From a checkpoint of a small sound classifier.
Model: log mel input, arch ecapa_tdnn, norm batchnorm, depths [10], widths [320].
Data: trained on synthesized solo parts of chorales (CocoChorales), 39062 training examples.
Rows from block 3 of a small sound classifier, named by matrix and row number. Each number is 50 + 15 x the weight over its row's rms, rounded and kept within 0 to 99. All counts start at 0.
Before each channel's rows are labels from the 100 clips, of 14976, where the channel reaches its highest value: "top examples" is what is common among them. Only what is clearly more common there than usual is listed. The data: synthesized solo parts of chorales (CocoChorales). In brackets: how many of the 100, against the usual share in percent.
# c30: last pointwise conv (model.blocks.3.c3.0.weight, 320x320x1), inputs 160-319

top examples: clarinet (100 vs 8.8); note F4 (27 vs 9.1); note E4 (26 vs 8.5)
c30.157:45 45 65 84 52 47 44 56 41 54 70 43 38 51 59 85 55 31 57 42 41 47 52 49 44 48 59 38 60 44 77 60 73 44 77 61 52 63 66 29 61 70 37 72 44 46 66 72 48 78 53 54 58 62 38 44 42 51 35 45 65 48 51 48 61 17 43 66 40 34 43 59 66 36 39 60 56 60 40 72 51 52 59 33 51 56 40 44 57 35 35 36 18 42 29 41 57 26 63 56 21 51 54 58 42 35 39 67 39 50 37 66 41 86 72 43 49 55 64 89 51 58 90 41 51 38 28 64 48 43 42 77 63 50 50 48 43 60 32 43 51 43 47 62 35 84 76 68 51 81 84 45 51 35 37 47 40 58 65 49

top examples: trombone (100 vs 7.1); note F4 (36 vs 9.1); note F#4 (33 vs 8.3); note G4 (26 vs 7.6)
c30.293:55 64 46 61 51 66 56 55 37 38 50 46 41 47 62 56 40 62 55 43 11 57 52 99 99 39 42 48 49 65 57 33 76 47 26 68 51 41 50 55 37 38 56 49 09 77 36 43 45 30 45 64 61 49 78 42 64 62 28 65 62 47 50 38 53 49 14 41 63 56 86 61 42 38 48 30 51 61 52 61 48 28 42 73 48 27 56 54 54 36 79 38 80 79 30 37 57 53 48 66 70 33 34 67 45 63 29 45 93 44 37 79 49 57 46 67 81 48 46 58 38 46 42 55 34 34 39 60 46 30 59 67 70 43 37 49 50 48 29 15 30 45 35 37 56 48 31 62 44 69 52 43 64 52 41 20 53 42 65 65

top examples: horn (85 vs 6.9); note A#4 (40 vs 10.8); note C5 (32 vs 10.3)
c30.217:35 60 49 73 52 77 69 38 35 58 67 51 52 33 61 42 43 37 56 48 27 45 41 41 89 28 50 41 52 35 47 50 28 55 38 49 26 26 52 46 32 41 52 51 64 52 43 59 59 27 44 49 57 31 39 47 53 43 58 48 70 62 40 53 40 60 44 29 50 52 57 55 36 42 51 42 39 44 32 29 53 44 40 77 62 37 44 55 54 73 45 77 37 73 30 30 50 18 71 58 38 33 57 44 36 38 71 40 80 37 29 78 43 41 54 48 47 41 50 38 49 51 56 56 42 43 47 66 49 48 40 32 81 55 41 58 65 52 23 39 50 38 61 66 66 56 84 51 77 43 21 40 63 56 53 50 35 35 55 78

top examples: horn (100 vs 6.9); note C5 (43 vs 10.3); note B4 (36 vs 9.4); note A#4 (36 vs 10.8)
c30.303:55 65 60 54 52 34 36 62 26 55 46 99 36 61 67 44 15 34 47 49 62 22 35 68 99 63 42 65 53 42 34 59 57 58 52 37 62 47 33 55 39 59 53 41 59 91 51 51 61 74 52 47 38 50 50 58 45 37 58 58 41 63 46 46 44 48 33 33 52 48 96 66 45 59 62 48 65 52 36 40 43 36 26 70 43 51 55 52 37 35 91 48 90 31 33 49 31 40 72 44 33 60 58 72 67 66 50 49 43 46 52 37 35 56 59 40 51 51 49 41 51 35 61 72 50 32 50 43 57 63 31 68 52 67 44 49 46 70 40 49 51 57 70 40 30 46 55 24 50 48 47 54 43 44 46 64 55 40 90 58

top examples: clarinet (100 vs 8.8); note E4 (25 vs 8.5); note F4 (25 vs 9.1)
c30.105:41 51 40 62 43 48 51 55 71 65 45 40 64 61 55 45 44 30 54 52 39 57 59 47 41 61 46 44 48 62 34 46 51 59 29 60 72 50 63 43 28 50 75 80 52 36 47 45 47 66 44 55 20 32 64 50 37 48 47 49 47 46 15 64 88 43 48 12 39 63 68 64 71 28 72 28 38 37 38 43 61 69 38 47 71 59 50 35 51 51 54 51 56 32 31 08 54 37 67 63 36 39 68 45 48 59 26 70 62 46 76 58 33 65 42 46 63 39 16 64 48 41 42 57 41 64 43 42 66 66 52 51 22 61 53 36 58 28 59 68 62 50 41 60 28 69 27 38 61 50 55 66 42 48 61 82 80 44 20 28

top examples: trombone (100 vs 7.1); note F4 (33 vs 9.1)
c30.42:37 34 64 45 48 55 52 41 47 52 44 60 46 62 43 47 36 73 75 37 42 55 44 33 37 62 49 48 42 51 99 62 30 51 45 85 51 42 47 35 49 71 51 49 55 58 75 31 40 50 89 59 42 74 52 51 63 40 69 74 58 69 60 37 39 35 64 47 64 46 27 95 68 60 47 61 86 27 47 49 55 45 57 55 52 63 32 57 58 54 49 53 36 90 31 36 47 45 64 55 80 37 41 45 30 37 34 44 72 52 29 66 35 51 47 66 64 50 47 49 24 46 55 61 50 35 76 41 54 60 63 65 67 40 64 45 88 80 52 34 39 55 51 39 63 44 34 61 51 89 43 41 41 49 38 51 61 67 55 65

top examples: clarinet (100 vs 8.8); note G4 (36 vs 7.6); note F4 (36 vs 9.1); note E4 (27 vs 8.5)
c30.40:78 60 49 66 49 27 40 43 55 49 80 37 99 43 62 53 41 34 50 53 45 57 61 37 68 36 62 45 39 46 66 54 49 66 67 39 64 59 38 43 64 50 66 24 72 47 39 38 51 47 48 44 58 49 74 51 71 55 65 49 73 58 62 18 60 44 73 42 48 40 61 37 61 43 48 46 57 43 32 38 99 41 45 55 43 54 56 53 74 44 32 53 41 60 30 36 42 29 48 44 65 59 46 48 55 40 54 77 53 35 59 48 63 62 16 44 65 24 49 00 30 53 78 36 47 35 26 37 40 55 49 63 66 57 49 58 73 32 48 42 47 63 38 43 34 42 14 48 21 38 68 74 76 35 46 54 73 34 86 56

top examples: horn (100 vs 6.9); note C5 (39 vs 10.3); note A#4 (38 vs 10.8); note B4 (33 vs 9.4)
c30.251:64 64 44 44 49 66 37 53 80 40 62 48 68 42 63 49 33 68 62 45 39 70 30 75 24 61 40 66 51 45 49 31 50 48 63 40 57 41 48 62 40 46 69 25 59 73 51 33 33 28 73 38 44 16 20 26 53 33 55 51 43 87 48 40 45 63 41 47 44 56 50 37 56 46 55 57 44 26 51 56 53 38 53 55 41 55 59 40 47 80 63 56 31 59 29 60 57 52 64 52 38 52 72 48 52 48 48 63 72 66 35 74 57 65 08 74 50 61 62 34 39 65 34 64 38 37 88 54 49 66 71 63 84 45 53 46 72 64 52 37 36 40 82 61 51 59 44 83 63 62 47 43 89 49 57 64 19 77 61 43

top examples: horn (100 vs 6.9); note A#4 (47 vs 10.8); note B4 (35 vs 9.4)
c30.317:50 49 73 75 42 42 59 46 44 49 67 83 47 50 56 51 77 32 61 53 54 62 43 51 97 56 41 57 45 56 02 40 57 54 40 53 52 54 41 50 56 41 66 49 36 31 45 30 42 33 55 29 51 48 26 47 43 29 62 58 53 52 52 38 57 63 65 59 61 98 84 46 65 50 71 31 41 66 53 42 71 53 47 96 55 57 54 32 55 65 67 59 67 31 50 51 70 69 57 63 56 39 69 67 63 74 50 36 67 49 49 64 53 40 45 58 19 53 44 66 37 42 78 36 37 30 59 36 54 40 62 85 78 56 40 38 66 31 43 38 22 55 59 54 37 58 47 74 53 48 62 45 49 48 33 58 53 42 52 66

top examples: trombone (100 vs 7.1); note F4 (39 vs 9.1); note F#4 (33 vs 8.3)
c30.298:31 62 42 81 70 62 82 15 87 46 43 47 33 66 31 44 35 41 56 46 33 78 65 58 40 54 45 45 41 55 43 53 60 86 66 45 41 54 35 83 54 58 45 22 51 38 55 27 62 43 80 44 40 22 54 45 44 90 42 41 34 43 62 40 57 43 64 48 48 19 28 59 27 41 47 23 62 52 49 19 62 51 36 63 37 49 52 43 46 44 80 44 48 67 63 39 67 45 61 48 80 60 46 26 45 83 47 52 37 29 44 62 50 43 52 52 22 63 44 60 39 69 56 54 68 39 62 32 34 71 58 61 69 61 60 62 85 47 42 51 62 53 68 62 37 60 30 67 59 79 40 32 54 63 53 48 58 47 35 73

top examples: clarinet (100 vs 8.8)
c30.206:30 52 38 74 63 50 55 51 69 51 25 53 41 74 50 72 41 79 49 65 38 50 84 42 63 58 76 38 50 51 56 39 64 44 78 50 54 54 58 52 53 37 74 46 44 21 61 61 47 16 44 61 61 80 58 36 52 52 67 65 56 47 51 56 43 25 35 38 68 63 59 74 41 56 56 45 27 41 47 53 53 55 49 50 44 45 60 39 67 40 46 47 52 38 16 85 44 56 54 47 45 27 42 35 22 47 49 62 37 23 45 54 64 56 54 55 50 53 85 40 49 28 49 35 55 73 59 35 37 38 36 32 55 42 45 84 32 48 52 63 29 68 35 66 38 45 40 45 49 60 56 63 43 51 44 58 63 46 52 52

top examples: viola (100 vs 8.3); note G4 (27 vs 7.6)
c30.26:64 70 26 67 52 27 65 50 67 52 56 44 37 52 57 50 54 43 56 58 20 58 52 21 37 33 44 62 47 57 41 32 39 56 59 47 54 61 52 60 42 66 48 53 63 36 33 52 64 63 48 22 48 66 37 57 81 45 50 46 52 33 50 64 62 45 51 52 47 53 41 54 53 54 62 47 24 44 57 59 46 40 55 61 55 53 58 37 71 47 46 43 18 22 71 36 45 68 47 58 42 20 47 32 41 29 25 41 31 50 50 22 50 42 47 60 51 36 62 51 36 55 36 51 19 47 73 82 72 52 46 35 53 41 44 57 48 51 51 42 60 32 32 46 44 52 34 61 27 56 61 36 35 44 56 51 48 68 12 70

top examples: trombone (100 vs 7.1); note F4 (40 vs 9.1); note F#4 (31 vs 8.3); note E4 (28 vs 8.5)
c30.262:40 49 49 53 41 62 66 43 64 57 46 65 44 16 54 42 37 64 39 53 39 59 54 53 55 51 34 57 35 53 33 56 37 35 62 59 61 39 31 79 63 69 12 63 56 50 57 54 81 56 71 38 54 68 39 51 40 49 64 34 34 48 56 65 47 37 43 63 56 51 47 99 47 54 55 25 86 24 04 48 47 26 28 53 52 42 58 44 43 62 46 47 52 68 59 60 53 59 44 11 50 35 37 49 37 68 32 62 66 69 30 54 45 46 38 62 51 55 56 82 51 29 83 77 49 42 73 72 51 73 55 54 38 71 44 48 72 35 60 55 82 58 49 33 58 51 46 67 26 40 47 32 36 33 51 53 67 71 28 63

top examples: viola (100 vs 8.3); note E4 (26 vs 8.5)
c30.74:42 37 57 42 49 37 67 38 30 57 54 46 44 53 45 27 44 20 67 33 25 29 46 40 69 39 55 43 40 49 68 67 42 41 48 45 52 61 55 68 50 75 74 41 66 49 36 45 68 49 46 29 51 83 37 82 56 44 60 50 58 49 63 47 44 47 56 67 59 54 34 68 50 48 36 66 48 53 54 54 75 34 37 26 61 28 44 53 69 38 50 52 50 48 99 97 22 64 39 49 39 51 46 25 41 66 54 48 67 48 44 54 52 47 68 54 65 43 68 64 44 42 39 59 46 68 66 53 52 51 55 46 59 63 51 59 64 61 33 68 52 51 17 31 40 43 54 44 61 49 75 48 51 46 50 26 63 81 34 81

top examples: trombone (100 vs 7.1); note F4 (38 vs 9.1); note F#4 (30 vs 8.3); note G4 (25 vs 7.6)
c30.87:35 55 50 32 68 48 66 44 69 49 47 53 35 54 49 51 55 70 60 51 58 75 55 33 27 70 41 66 57 36 31 37 66 56 35 52 69 47 39 95 38 67 70 50 45 52 70 62 47 39 73 27 49 34 59 45 67 97 44 59 42 50 50 33 40 37 61 52 56 28 22 62 38 35 28 49 84 44 71 36 52 41 50 50 52 35 52 57 50 62 51 39 61 99 42 33 78 62 48 43 73 53 35 43 34 73 59 52 56 54 56 54 64 31 45 61 47 51 44 62 59 53 53 44 55 49 57 60 57 43 52 41 54 50 63 49 87 54 36 44 52 41 43 54 42 64 55 56 67 49 50 50 47 46 45 34 63 62 56 59

top examples: horn (100 vs 6.9); note A#4 (45 vs 10.8); note C5 (40 vs 10.3); note B4 (31 vs 9.4)
c30.308:56 57 59 53 47 58 39 82 39 36 28 77 48 47 53 39 47 72 43 39 12 78 72 88 76 61 45 46 34 43 63 80 21 58 66 66 33 43 42 55 50 43 45 36 46 54 65 51 58 62 52 20 42 70 34 47 27 47 26 48 54 85 37 42 45 52 71 44 71 73 71 52 59 48 39 39 58 37 11 54 80 43 39 58 34 41 64 69 36 58 46 55 68 39 27 47 21 30 63 37 52 38 53 78 36 33 24 62 78 60 40 53 48 49 52 48 51 46 57 41 57 44 52 22 39 55 63 54 30 44 65 51 81 38 37 69 53 36 44 35 53 41 63 35 65 57 49 51 27 52 56 56 74 35 66 49 62 48 46 53

top examples: clarinet (100 vs 8.8); note F4 (29 vs 9.1); note E4 (26 vs 8.5)
c30.215:56 52 44 60 42 56 28 31 61 49 61 44 41 62 66 50 40 50 80 34 52 54 53 38 49 52 81 44 86 46 49 31 62 59 38 37 62 49 55 41 46 41 40 49 70 25 54 58 51 46 46 53 39 66 38 58 47 04 72 58 84 43 31 48 65 35 51 51 46 41 43 40 31 44 33 60 36 38 48 47 52 48 53 23 51 52 58 71 65 42 35 40 45 18 21 51 45 44 56 31 60 39 52 50 31 43 54 50 29 50 42 37 63 68 25 38 65 34 45 35 54 47 66 39 57 39 54 42 36 50 49 30 48 47 51 69 43 34 50 35 62 32 44 47 39 49 43 50 47 57 47 68 57 51 48 49 57 67 60 44

top examples: viola (100 vs 8.3); note C#4 (31 vs 11.7); note G4 (26 vs 7.6)
c30.124:63 65 26 46 51 53 47 46 72 70 44 39 45 62 66 42 61 50 49 42 59 38 71 54 56 46 43 53 30 31 67 54 47 42 28 57 45 50 50 53 36 89 66 46 63 46 34 51 67 60 40 42 70 94 52 85 65 51 66 44 62 49 76 55 68 47 76 44 93 77 40 57 69 39 47 49 58 57 68 72 34 47 42 29 37 47 47 32 51 32 47 48 45 65 99 88 41 70 52 33 33 62 43 55 50 81 76 50 57 50 54 56 60 45 43 49 56 21 69 52 39 43 35 58 47 49 14 80 50 34 32 49 69 57 43 55 46 88 55 48 31 52 39 45 54 50 22 65 44 34 56 53 43 44 52 47 38 48 36 80