{
  "gain_aug_db": 10,
  "one_sided": false,
  "final_lr_fraction": 0.05,
  "warmup_steps": 3660,
  "adamw_weight_decay_other_params": 0.05
}
Rows from block 3 of a small sound classifier, named by matrix and row number. Each number is 50 + 10 x the weight over its row's rms, rounded and kept within 0 to 99. All counts start at 0.
After each channel's rows are labels from the 100 clips, of 14976, where the channel reaches its highest value: "lies over" is the class under the peak; "strongest on" is what is common among them. Only what is clearly more common there than usual is listed. The data: synthesized solo parts of chorales (CocoChorales).
# c30: last pointwise conv (model.blocks.3.c3.0.weight, 320x320x1), inputs 160-319

c30.125:45 48 54 47 34 56 43 50 58 53 46 42 36 58 58 41 43 52 45 57 46 44 42 64 43 46 43 56 55 37 23 47 61 39 47 40 52 52 47 42 53 42 41 38 43 44 50 41 49 43 68 33 51 52 50 54 37 58 44 43 57 48 48 78 44 71 50 52 48 62 57 40 31 56 77 28 52 46 46 48 49 46 47 57 79 35 53 47 40 42 46 54 59 41 61 58 46 43 56 33 50 50 50 35 47 53 43 57 37 41 49 54 45 52 34 85 50 54 44 48 54 54 57 60 47 57 48 59 40 56 77 35 52 71 52 43 45 53 37 59 42 54 51 65 48 53 52 50 60 52 50 44 66 56 61 48 52 54 46 44
lies over: silence
strongest on: tuba; note A3

c30.95:40 53 52 46 46 20 59 49 49 41 50 42 57 46 40 50 61 56 60 52 57 55 47 40 57 59 42 47 42 52 58 49 44 51 66 52 54 37 41 56 36 40 66 49 37 51 35 45 47 42 40 46 51 59 36 61 55 49 50 58 60 41 42 70 43 53 53 50 39 55 45 45 58 45 48 55 62 44 77 43 41 63 63 35 52 49 68 43 53 47 51 42 55 51 63 52 45 50 60 78 48 46 49 43 39 64 73 30 58 52 58 47 45 50 51 47 49 89 47 39 49 71 50 51 56 39 70 47 49 41 52 54 36 33 58 61 46 57 47 47 44 55 53 46 50 35 51 44 76 43 61 62 55 63 48 62 46 47 76 47
lies over: A#5
strongest on: violin; note A#5; note F#5; note G#5

c30.276:60 40 51 46 47 46 43 45 54 39 42 38 39 42 45 40 56 67 42 46 45 48 52 50 70 56 47 56 54 48 63 45 44 44 62 52 53 52 53 56 50 42 36 54 54 42 56 56 48 15 38 50 70 48 49 31 66 51 47 48 52 55 59 45 44 57 46 45 73 76 55 51 45 53 44 49 59 49 45 52 41 51 35 49 55 53 43 53 57 68 52 48 51 50 64 80 59 65 30 35 39 56 49 62 45 67 43 62 37 48 41 35 52 37 30 37 57 56 68 49 48 48 54 46 52 57 49 66 56 45 38 31 39 47 55 40 50 54 35 57 60 56 47 57 47 57 54 48 50 48 54 64 55 47 69 41 45 57 46 49
lies over: C#4
strongest on: viola; note C#4; note D4

c30.265:44 37 60 45 48 51 42 61 49 55 45 49 50 45 58 51 50 55 61 52 49 51 51 43 55 46 48 49 46 54 52 55 37 65 55 47 63 52 54 54 59 57 66 59 41 50 54 57 65 60 53 48 52 55 54 36 54 58 52 51 54 39 59 44 51 51 41 38 50 51 47 55 52 54 52 66 59 59 45 59 47 41 50 44 58 48 42 41 46 39 55 54 55 64 43 57 68 46 40 31 51 50 41 56 40 55 58 38 61 35 55 42 47 36 58 51 53 71 58 65 45 39 47 63 36 51 46 43 63 57 53 41 73 49 56 46 48 41 57 60 54 41 36 37 50 62 42 52 58 45 51 45 45 66 48 42 54 42 51 60
lies over: F5
strongest on: violin; note F5; note F#5; note D#5

c30.175:54 44 46 46 46 43 37 58 77 51 50 57 56 41 62 48 68 45 44 56 63 59 53 45 65 59 57 54 40 57 48 43 40 34 56 50 49 45 51 50 46 62 57 56 48 64 54 46 50 55 59 50 48 38 55 60 51 63 54 43 45 47 50 51 36 53 46 49 33 27 39 64 47 55 60 61 38 65 52 50 52 40 64 48 48 48 40 62 41 58 53 47 43 36 42 40 37 48 56 52 34 55 68 50 58 53 48 57 79 52 66 65 46 38 63 57 58 48 61 52 57 67 44 50 66 43 56 39 57 36 54 44 78 50 62 63 46 46 44 47 43 43 68 77 51 64 61 36 54 65 68 60 58 47 33 40 44 53 69 62
lies over: silence
strongest on: oboe; note C5; note A#4; saxophone

c30.249:43 62 60 56 57 46 40 55 65 61 47 48 74 63 55 59 55 51 50 52 66 68 47 46 66 56 49 49 59 40 25 51 57 51 45 53 62 56 49 51 57 43 62 53 58 36 53 48 56 57 39 53 45 59 45 70 43 61 58 60 59 37 31 40 75 50 56 33 56 52 45 48 61 52 52 67 50 52 59 53 49 37 46 41 66 62 68 65 48 44 59 64 47 58 47 50 52 53 41 60 47 59 45 56 62 61 54 41 45 52 52 38 61 53 39 49 44 79 54 39 49 60 47 59 47 51 38 51 59 56 41 41 48 68 46 57 50 56 49 59 42 47 60 51 55 68 63 50 55 52 47 58 44 60 54 78 33 50 57 60
lies over: silence
strongest on: violin; bassoon

c30.186:42 61 55 41 55 36 41 56 41 58 56 54 52 66 55 38 43 41 46 45 36 57 46 47 52 46 45 59 55 42 51 53 38 53 49 50 47 42 50 55 53 51 57 39 49 44 51 56 33 61 40 51 60 59 57 63 36 41 40 54 48 57 54 57 44 38 70 44 59 63 47 59 58 49 46 51 47 47 51 44 41 38 45 53 47 58 61 40 36 40 42 46 51 43 79 46 56 57 47 33 33 46 42 61 48 64 60 48 39 44 45 50 47 50 24 46 54 40 55 41 58 36 38 55 39 47 42 42 45 34 45 49 43 52 41 40 26 29 55 41 39 45 38 55 53 35 60 43 60 51 43 41 46 56 61 53 52 44 47 51
lies over: C#4
strongest on: viola; note C#4

c30.311:69 72 47 50 42 42 36 29 53 28 57 59 53 52 55 32 39 46 40 39 32 48 62 48 52 49 52 36 42 53 37 53 57 49 53 50 52 44 63 42 45 47 59 57 55 39 31 54 47 46 45 58 49 54 57 53 45 35 56 48 46 38 40 34 50 36 41 48 37 39 59 53 49 45 50 44 49 50 61 44 33 43 47 48 28 44 37 54 47 48 56 33 54 54 44 44 48 36 45 69 63 48 65 34 48 54 60 41 66 60 38 53 61 58 54 47 71 68 35 42 38 63 52 39 36 46 65 60 37 41 36 54 53 52 49 70 46 45 43 43 49 50 37 45 35 50 41 51 57 43 58 45 41 46 35 49 46 45 53 61
lies over: E4
strongest on: clarinet; note E4; note F4

c30.2:44 55 42 47 53 49 57 56 32 48 42 40 44 42 54 35 61 69 47 49 39 46 50 36 56 46 43 55 36 48 53 66 45 52 42 43 44 57 48 55 55 53 75 58 45 59 41 46 65 49 41 51 50 53 59 55 46 22 62 55 48 50 43 52 38 42 29 52 53 46 41 49 48 44 52 56 42 59 24 65 56 38 53 58 53 42 70 64 59 71 45 61 41 48 53 50 30 58 54 50 48 60 39 58 34 56 68 53 57 62 48 53 47 54 33 52 57 55 55 60 54 45 51 44 43 46 55 50 30 60 43 47 51 68 56 48 40 46 40 53 62 51 51 54 56 48 54 56 65 60 60 65 36 69 49 56 51 58 44 48
lies over: F5
strongest on: violin; note F5; note F#5

c30.49:53 47 38 66 40 58 56 48 30 41 78 50 32 32 42 39 59 43 45 38 47 61 63 58 52 57 61 37 59 46 41 47 47 68 68 56 51 39 47 49 41 52 50 76 62 47 44 55 45 47 42 47 37 40 60 39 45 42 53 43 49 50 42 36 50 40 45 46 45 54 56 42 44 44 53 48 38 40 48 43 47 36 49 38 49 45 37 41 54 34 51 49 52 44 56 47 37 71 34 52 51 53 46 40 33 32 32 66 68 53 34 50 43 56 40 48 60 40 44 73 43 57 46 49 24 51 51 51 39 51 57 28 42 38 35 45 29 44 41 39 51 24 56 46 33 54 34 65 36 37 65 62 58 39 68 46 57 76 51 66
lies over: E4
strongest on: clarinet; note E4; note F4; note D#4

c30.117:48 54 70 57 29 67 45 43 47 57 31 45 46 75 47 66 47 48 54 49 69 48 43 48 37 54 40 54 55 46 22 47 65 53 76 54 46 42 49 40 51 59 58 34 50 45 58 45 39 55 44 53 37 47 46 54 47 43 45 45 47 44 65 43 55 55 72 47 47 33 35 51 47 59 49 54 47 42 46 49 44 51 46 69 47 35 54 34 60 66 53 48 47 63 52 46 41 41 57 33 59 63 53 44 45 56 67 54 74 43 49 64 38 54 79 53 41 59 45 51 51 46 40 64 44 46 58 71 61 51 50 55 57 58 45 63 56 38 42 47 42 55 54 62 51 55 43 61 57 49 48 49 48 54 56 49 71 49 38 53
lies over: D5
strongest on: flute; note D#5; note D5; note F#5

c30.88:37 51 47 61 61 70 45 52 56 62 46 63 51 49 43 58 33 55 56 52 49 54 57 35 39 58 44 43 53 41 42 54 60 57 57 64 50 37 52 66 50 41 51 47 48 48 61 50 32 50 55 56 35 57 53 51 71 43 39 54 46 56 53 51 67 45 50 33 58 53 44 51 45 37 52 52 45 52 52 50 49 48 39 55 46 35 52 36 33 47 46 44 65 35 45 49 58 36 66 50 67 51 52 60 45 68 43 58 58 40 52 61 46 45 46 50 47 56 58 75 50 39 41 47 58 53 82 49 38 52 52 52 63 60 48 43 66 69 51 55 48 32 50 57 50 63 42 57 69 72 45 56 31 56 51 38 56 47 50 62
lies over: silence
strongest on: trombone; note F#4; note F4

c30.195:50 44 52 47 50 60 48 49 41 43 62 38 57 57 32 58 56 46 54 42 51 43 58 48 43 40 43 51 46 52 55 42 31 61 54 46 52 42 53 51 48 47 57 52 36 45 47 60 67 38 38 52 64 62 68 49 57 52 51 47 46 43 71 42 40 54 57 37 46 39 48 67 55 52 58 71 51 45 59 48 51 37 48 36 61 46 62 50 59 61 54 57 59 58 59 56 39 49 53 43 45 53 40 55 44 65 45 35 51 38 48 49 48 40 52 34 68 54 61 30 27 45 60 58 56 29 57 47 28 48 42 51 53 53 62 61 45 79 31 29 60 37 53 48 53 48 46 55 37 41 54 42 56 54 40 51 57 44 33 49
lies over: C#4
strongest on: viola; note C#4

c30.145:43 54 48 50 47 64 59 44 29 46 60 47 68 62 54 62 47 51 62 49 67 52 52 39 57 51 64 53 53 42 40 50 80 67 64 55 47 46 46 46 68 39 48 47 58 51 50 65 57 51 48 55 53 49 63 38 54 57 59 52 45 45 70 39 60 45 63 38 52 47 48 60 66 35 34 45 42 57 50 49 49 65 58 42 55 45 48 53 45 48 50 50 43 60 70 47 38 42 65 51 44 41 65 45 45 61 57 52 56 39 51 49 43 45 31 56 55 37 49 42 50 44 30 51 70 58 47 54 45 34 41 63 50 56 31 53 51 53 50 45 51 58 33 56 39 42 43 65 45 44 36 44 51 60 36 69 48 57 46 63
lies over: C#4
strongest on: bassoon; note C#4; note D4; note A#3

c30.81:55 52 58 53 57 57 61 42 50 49 56 51 63 41 52 58 56 50 59 44 37 46 52 55 52 44 60 30 51 73 45 50 47 65 65 40 37 49 41 44 45 45 62 42 52 38 25 50 47 55 49 64 48 45 54 37 50 58 48 54 52 47 52 58 53 52 57 51 54 54 49 52 46 51 53 57 52 45 63 55 49 61 57 47 50 54 58 45 64 47 56 51 38 43 43 46 67 53 51 62 45 61 36 50 50 54 71 38 61 54 47 69 66 56 62 59 64 59 72 77 55 42 54 60 50 35 58 52 51 45 59 69 68 50 46 44 41 52 46 30 33 64 46 60 45 57 46 52 53 44 59 55 48 75 46 52 37 40 61 59
lies over: F5
strongest on: violin; note F5; note F#5; note D#5

c30.59:45 52 32 59 54 73 69 61 17 48 49 41 75 47 61 48 44 55 61 45 42 43 52 42 68 45 52 38 53 47 65 42 58 45 45 50 41 52 50 47 61 44 59 54 57 49 52 63 56 50 49 67 46 54 56 46 54 51 66 56 49 48 49 48 49 58 51 62 59 59 42 60 57 58 43 37 54 54 50 47 49 65 42 49 44 64 54 49 59 29 44 47 49 58 43 44 57 48 51 61 42 50 45 45 39 40 56 54 76 61 41 55 43 59 66 53 58 48 48 54 47 51 43 51 51 58 43 42 31 45 51 53 58 45 39 43 43 50 39 63 31 50 32 57 53 49 51 53 46 52 49 52 44 66 63 55 48 48 55 66
lies over: F5; F#5
strongest on: violin; note F5; note F#5; note D#5

c30.112:28 55 55 55 50 47 67 46 51 39 43 58 65 55 48 58 60 44 59 43 21 59 58 52 54 56 52 44 51 57 53 48 35 43 65 53 44 47 40 52 45 41 46 51 50 51 46 33 49 37 27 40 46 30 42 46 54 49 40 39 62 57 48 54 43 56 69 52 52 54 55 40 39 60 43 55 53 51 48 60 55 52 61 42 34 46 72 48 59 60 33 60 52 49 74 48 41 69 57 57 47 57 45 52 58 62 79 55 54 64 50 61 42 49 39 45 51 63 42 49 40 64 35 61 74 56 70 42 46 53 47 42 38 54 52 60 51 52 49 42 41 55 44 48 61 43 57 52 79 19 44 35 61 74 52 78 55 53 50 47
lies over: A#5
strongest on: violin; note A#5; note F#5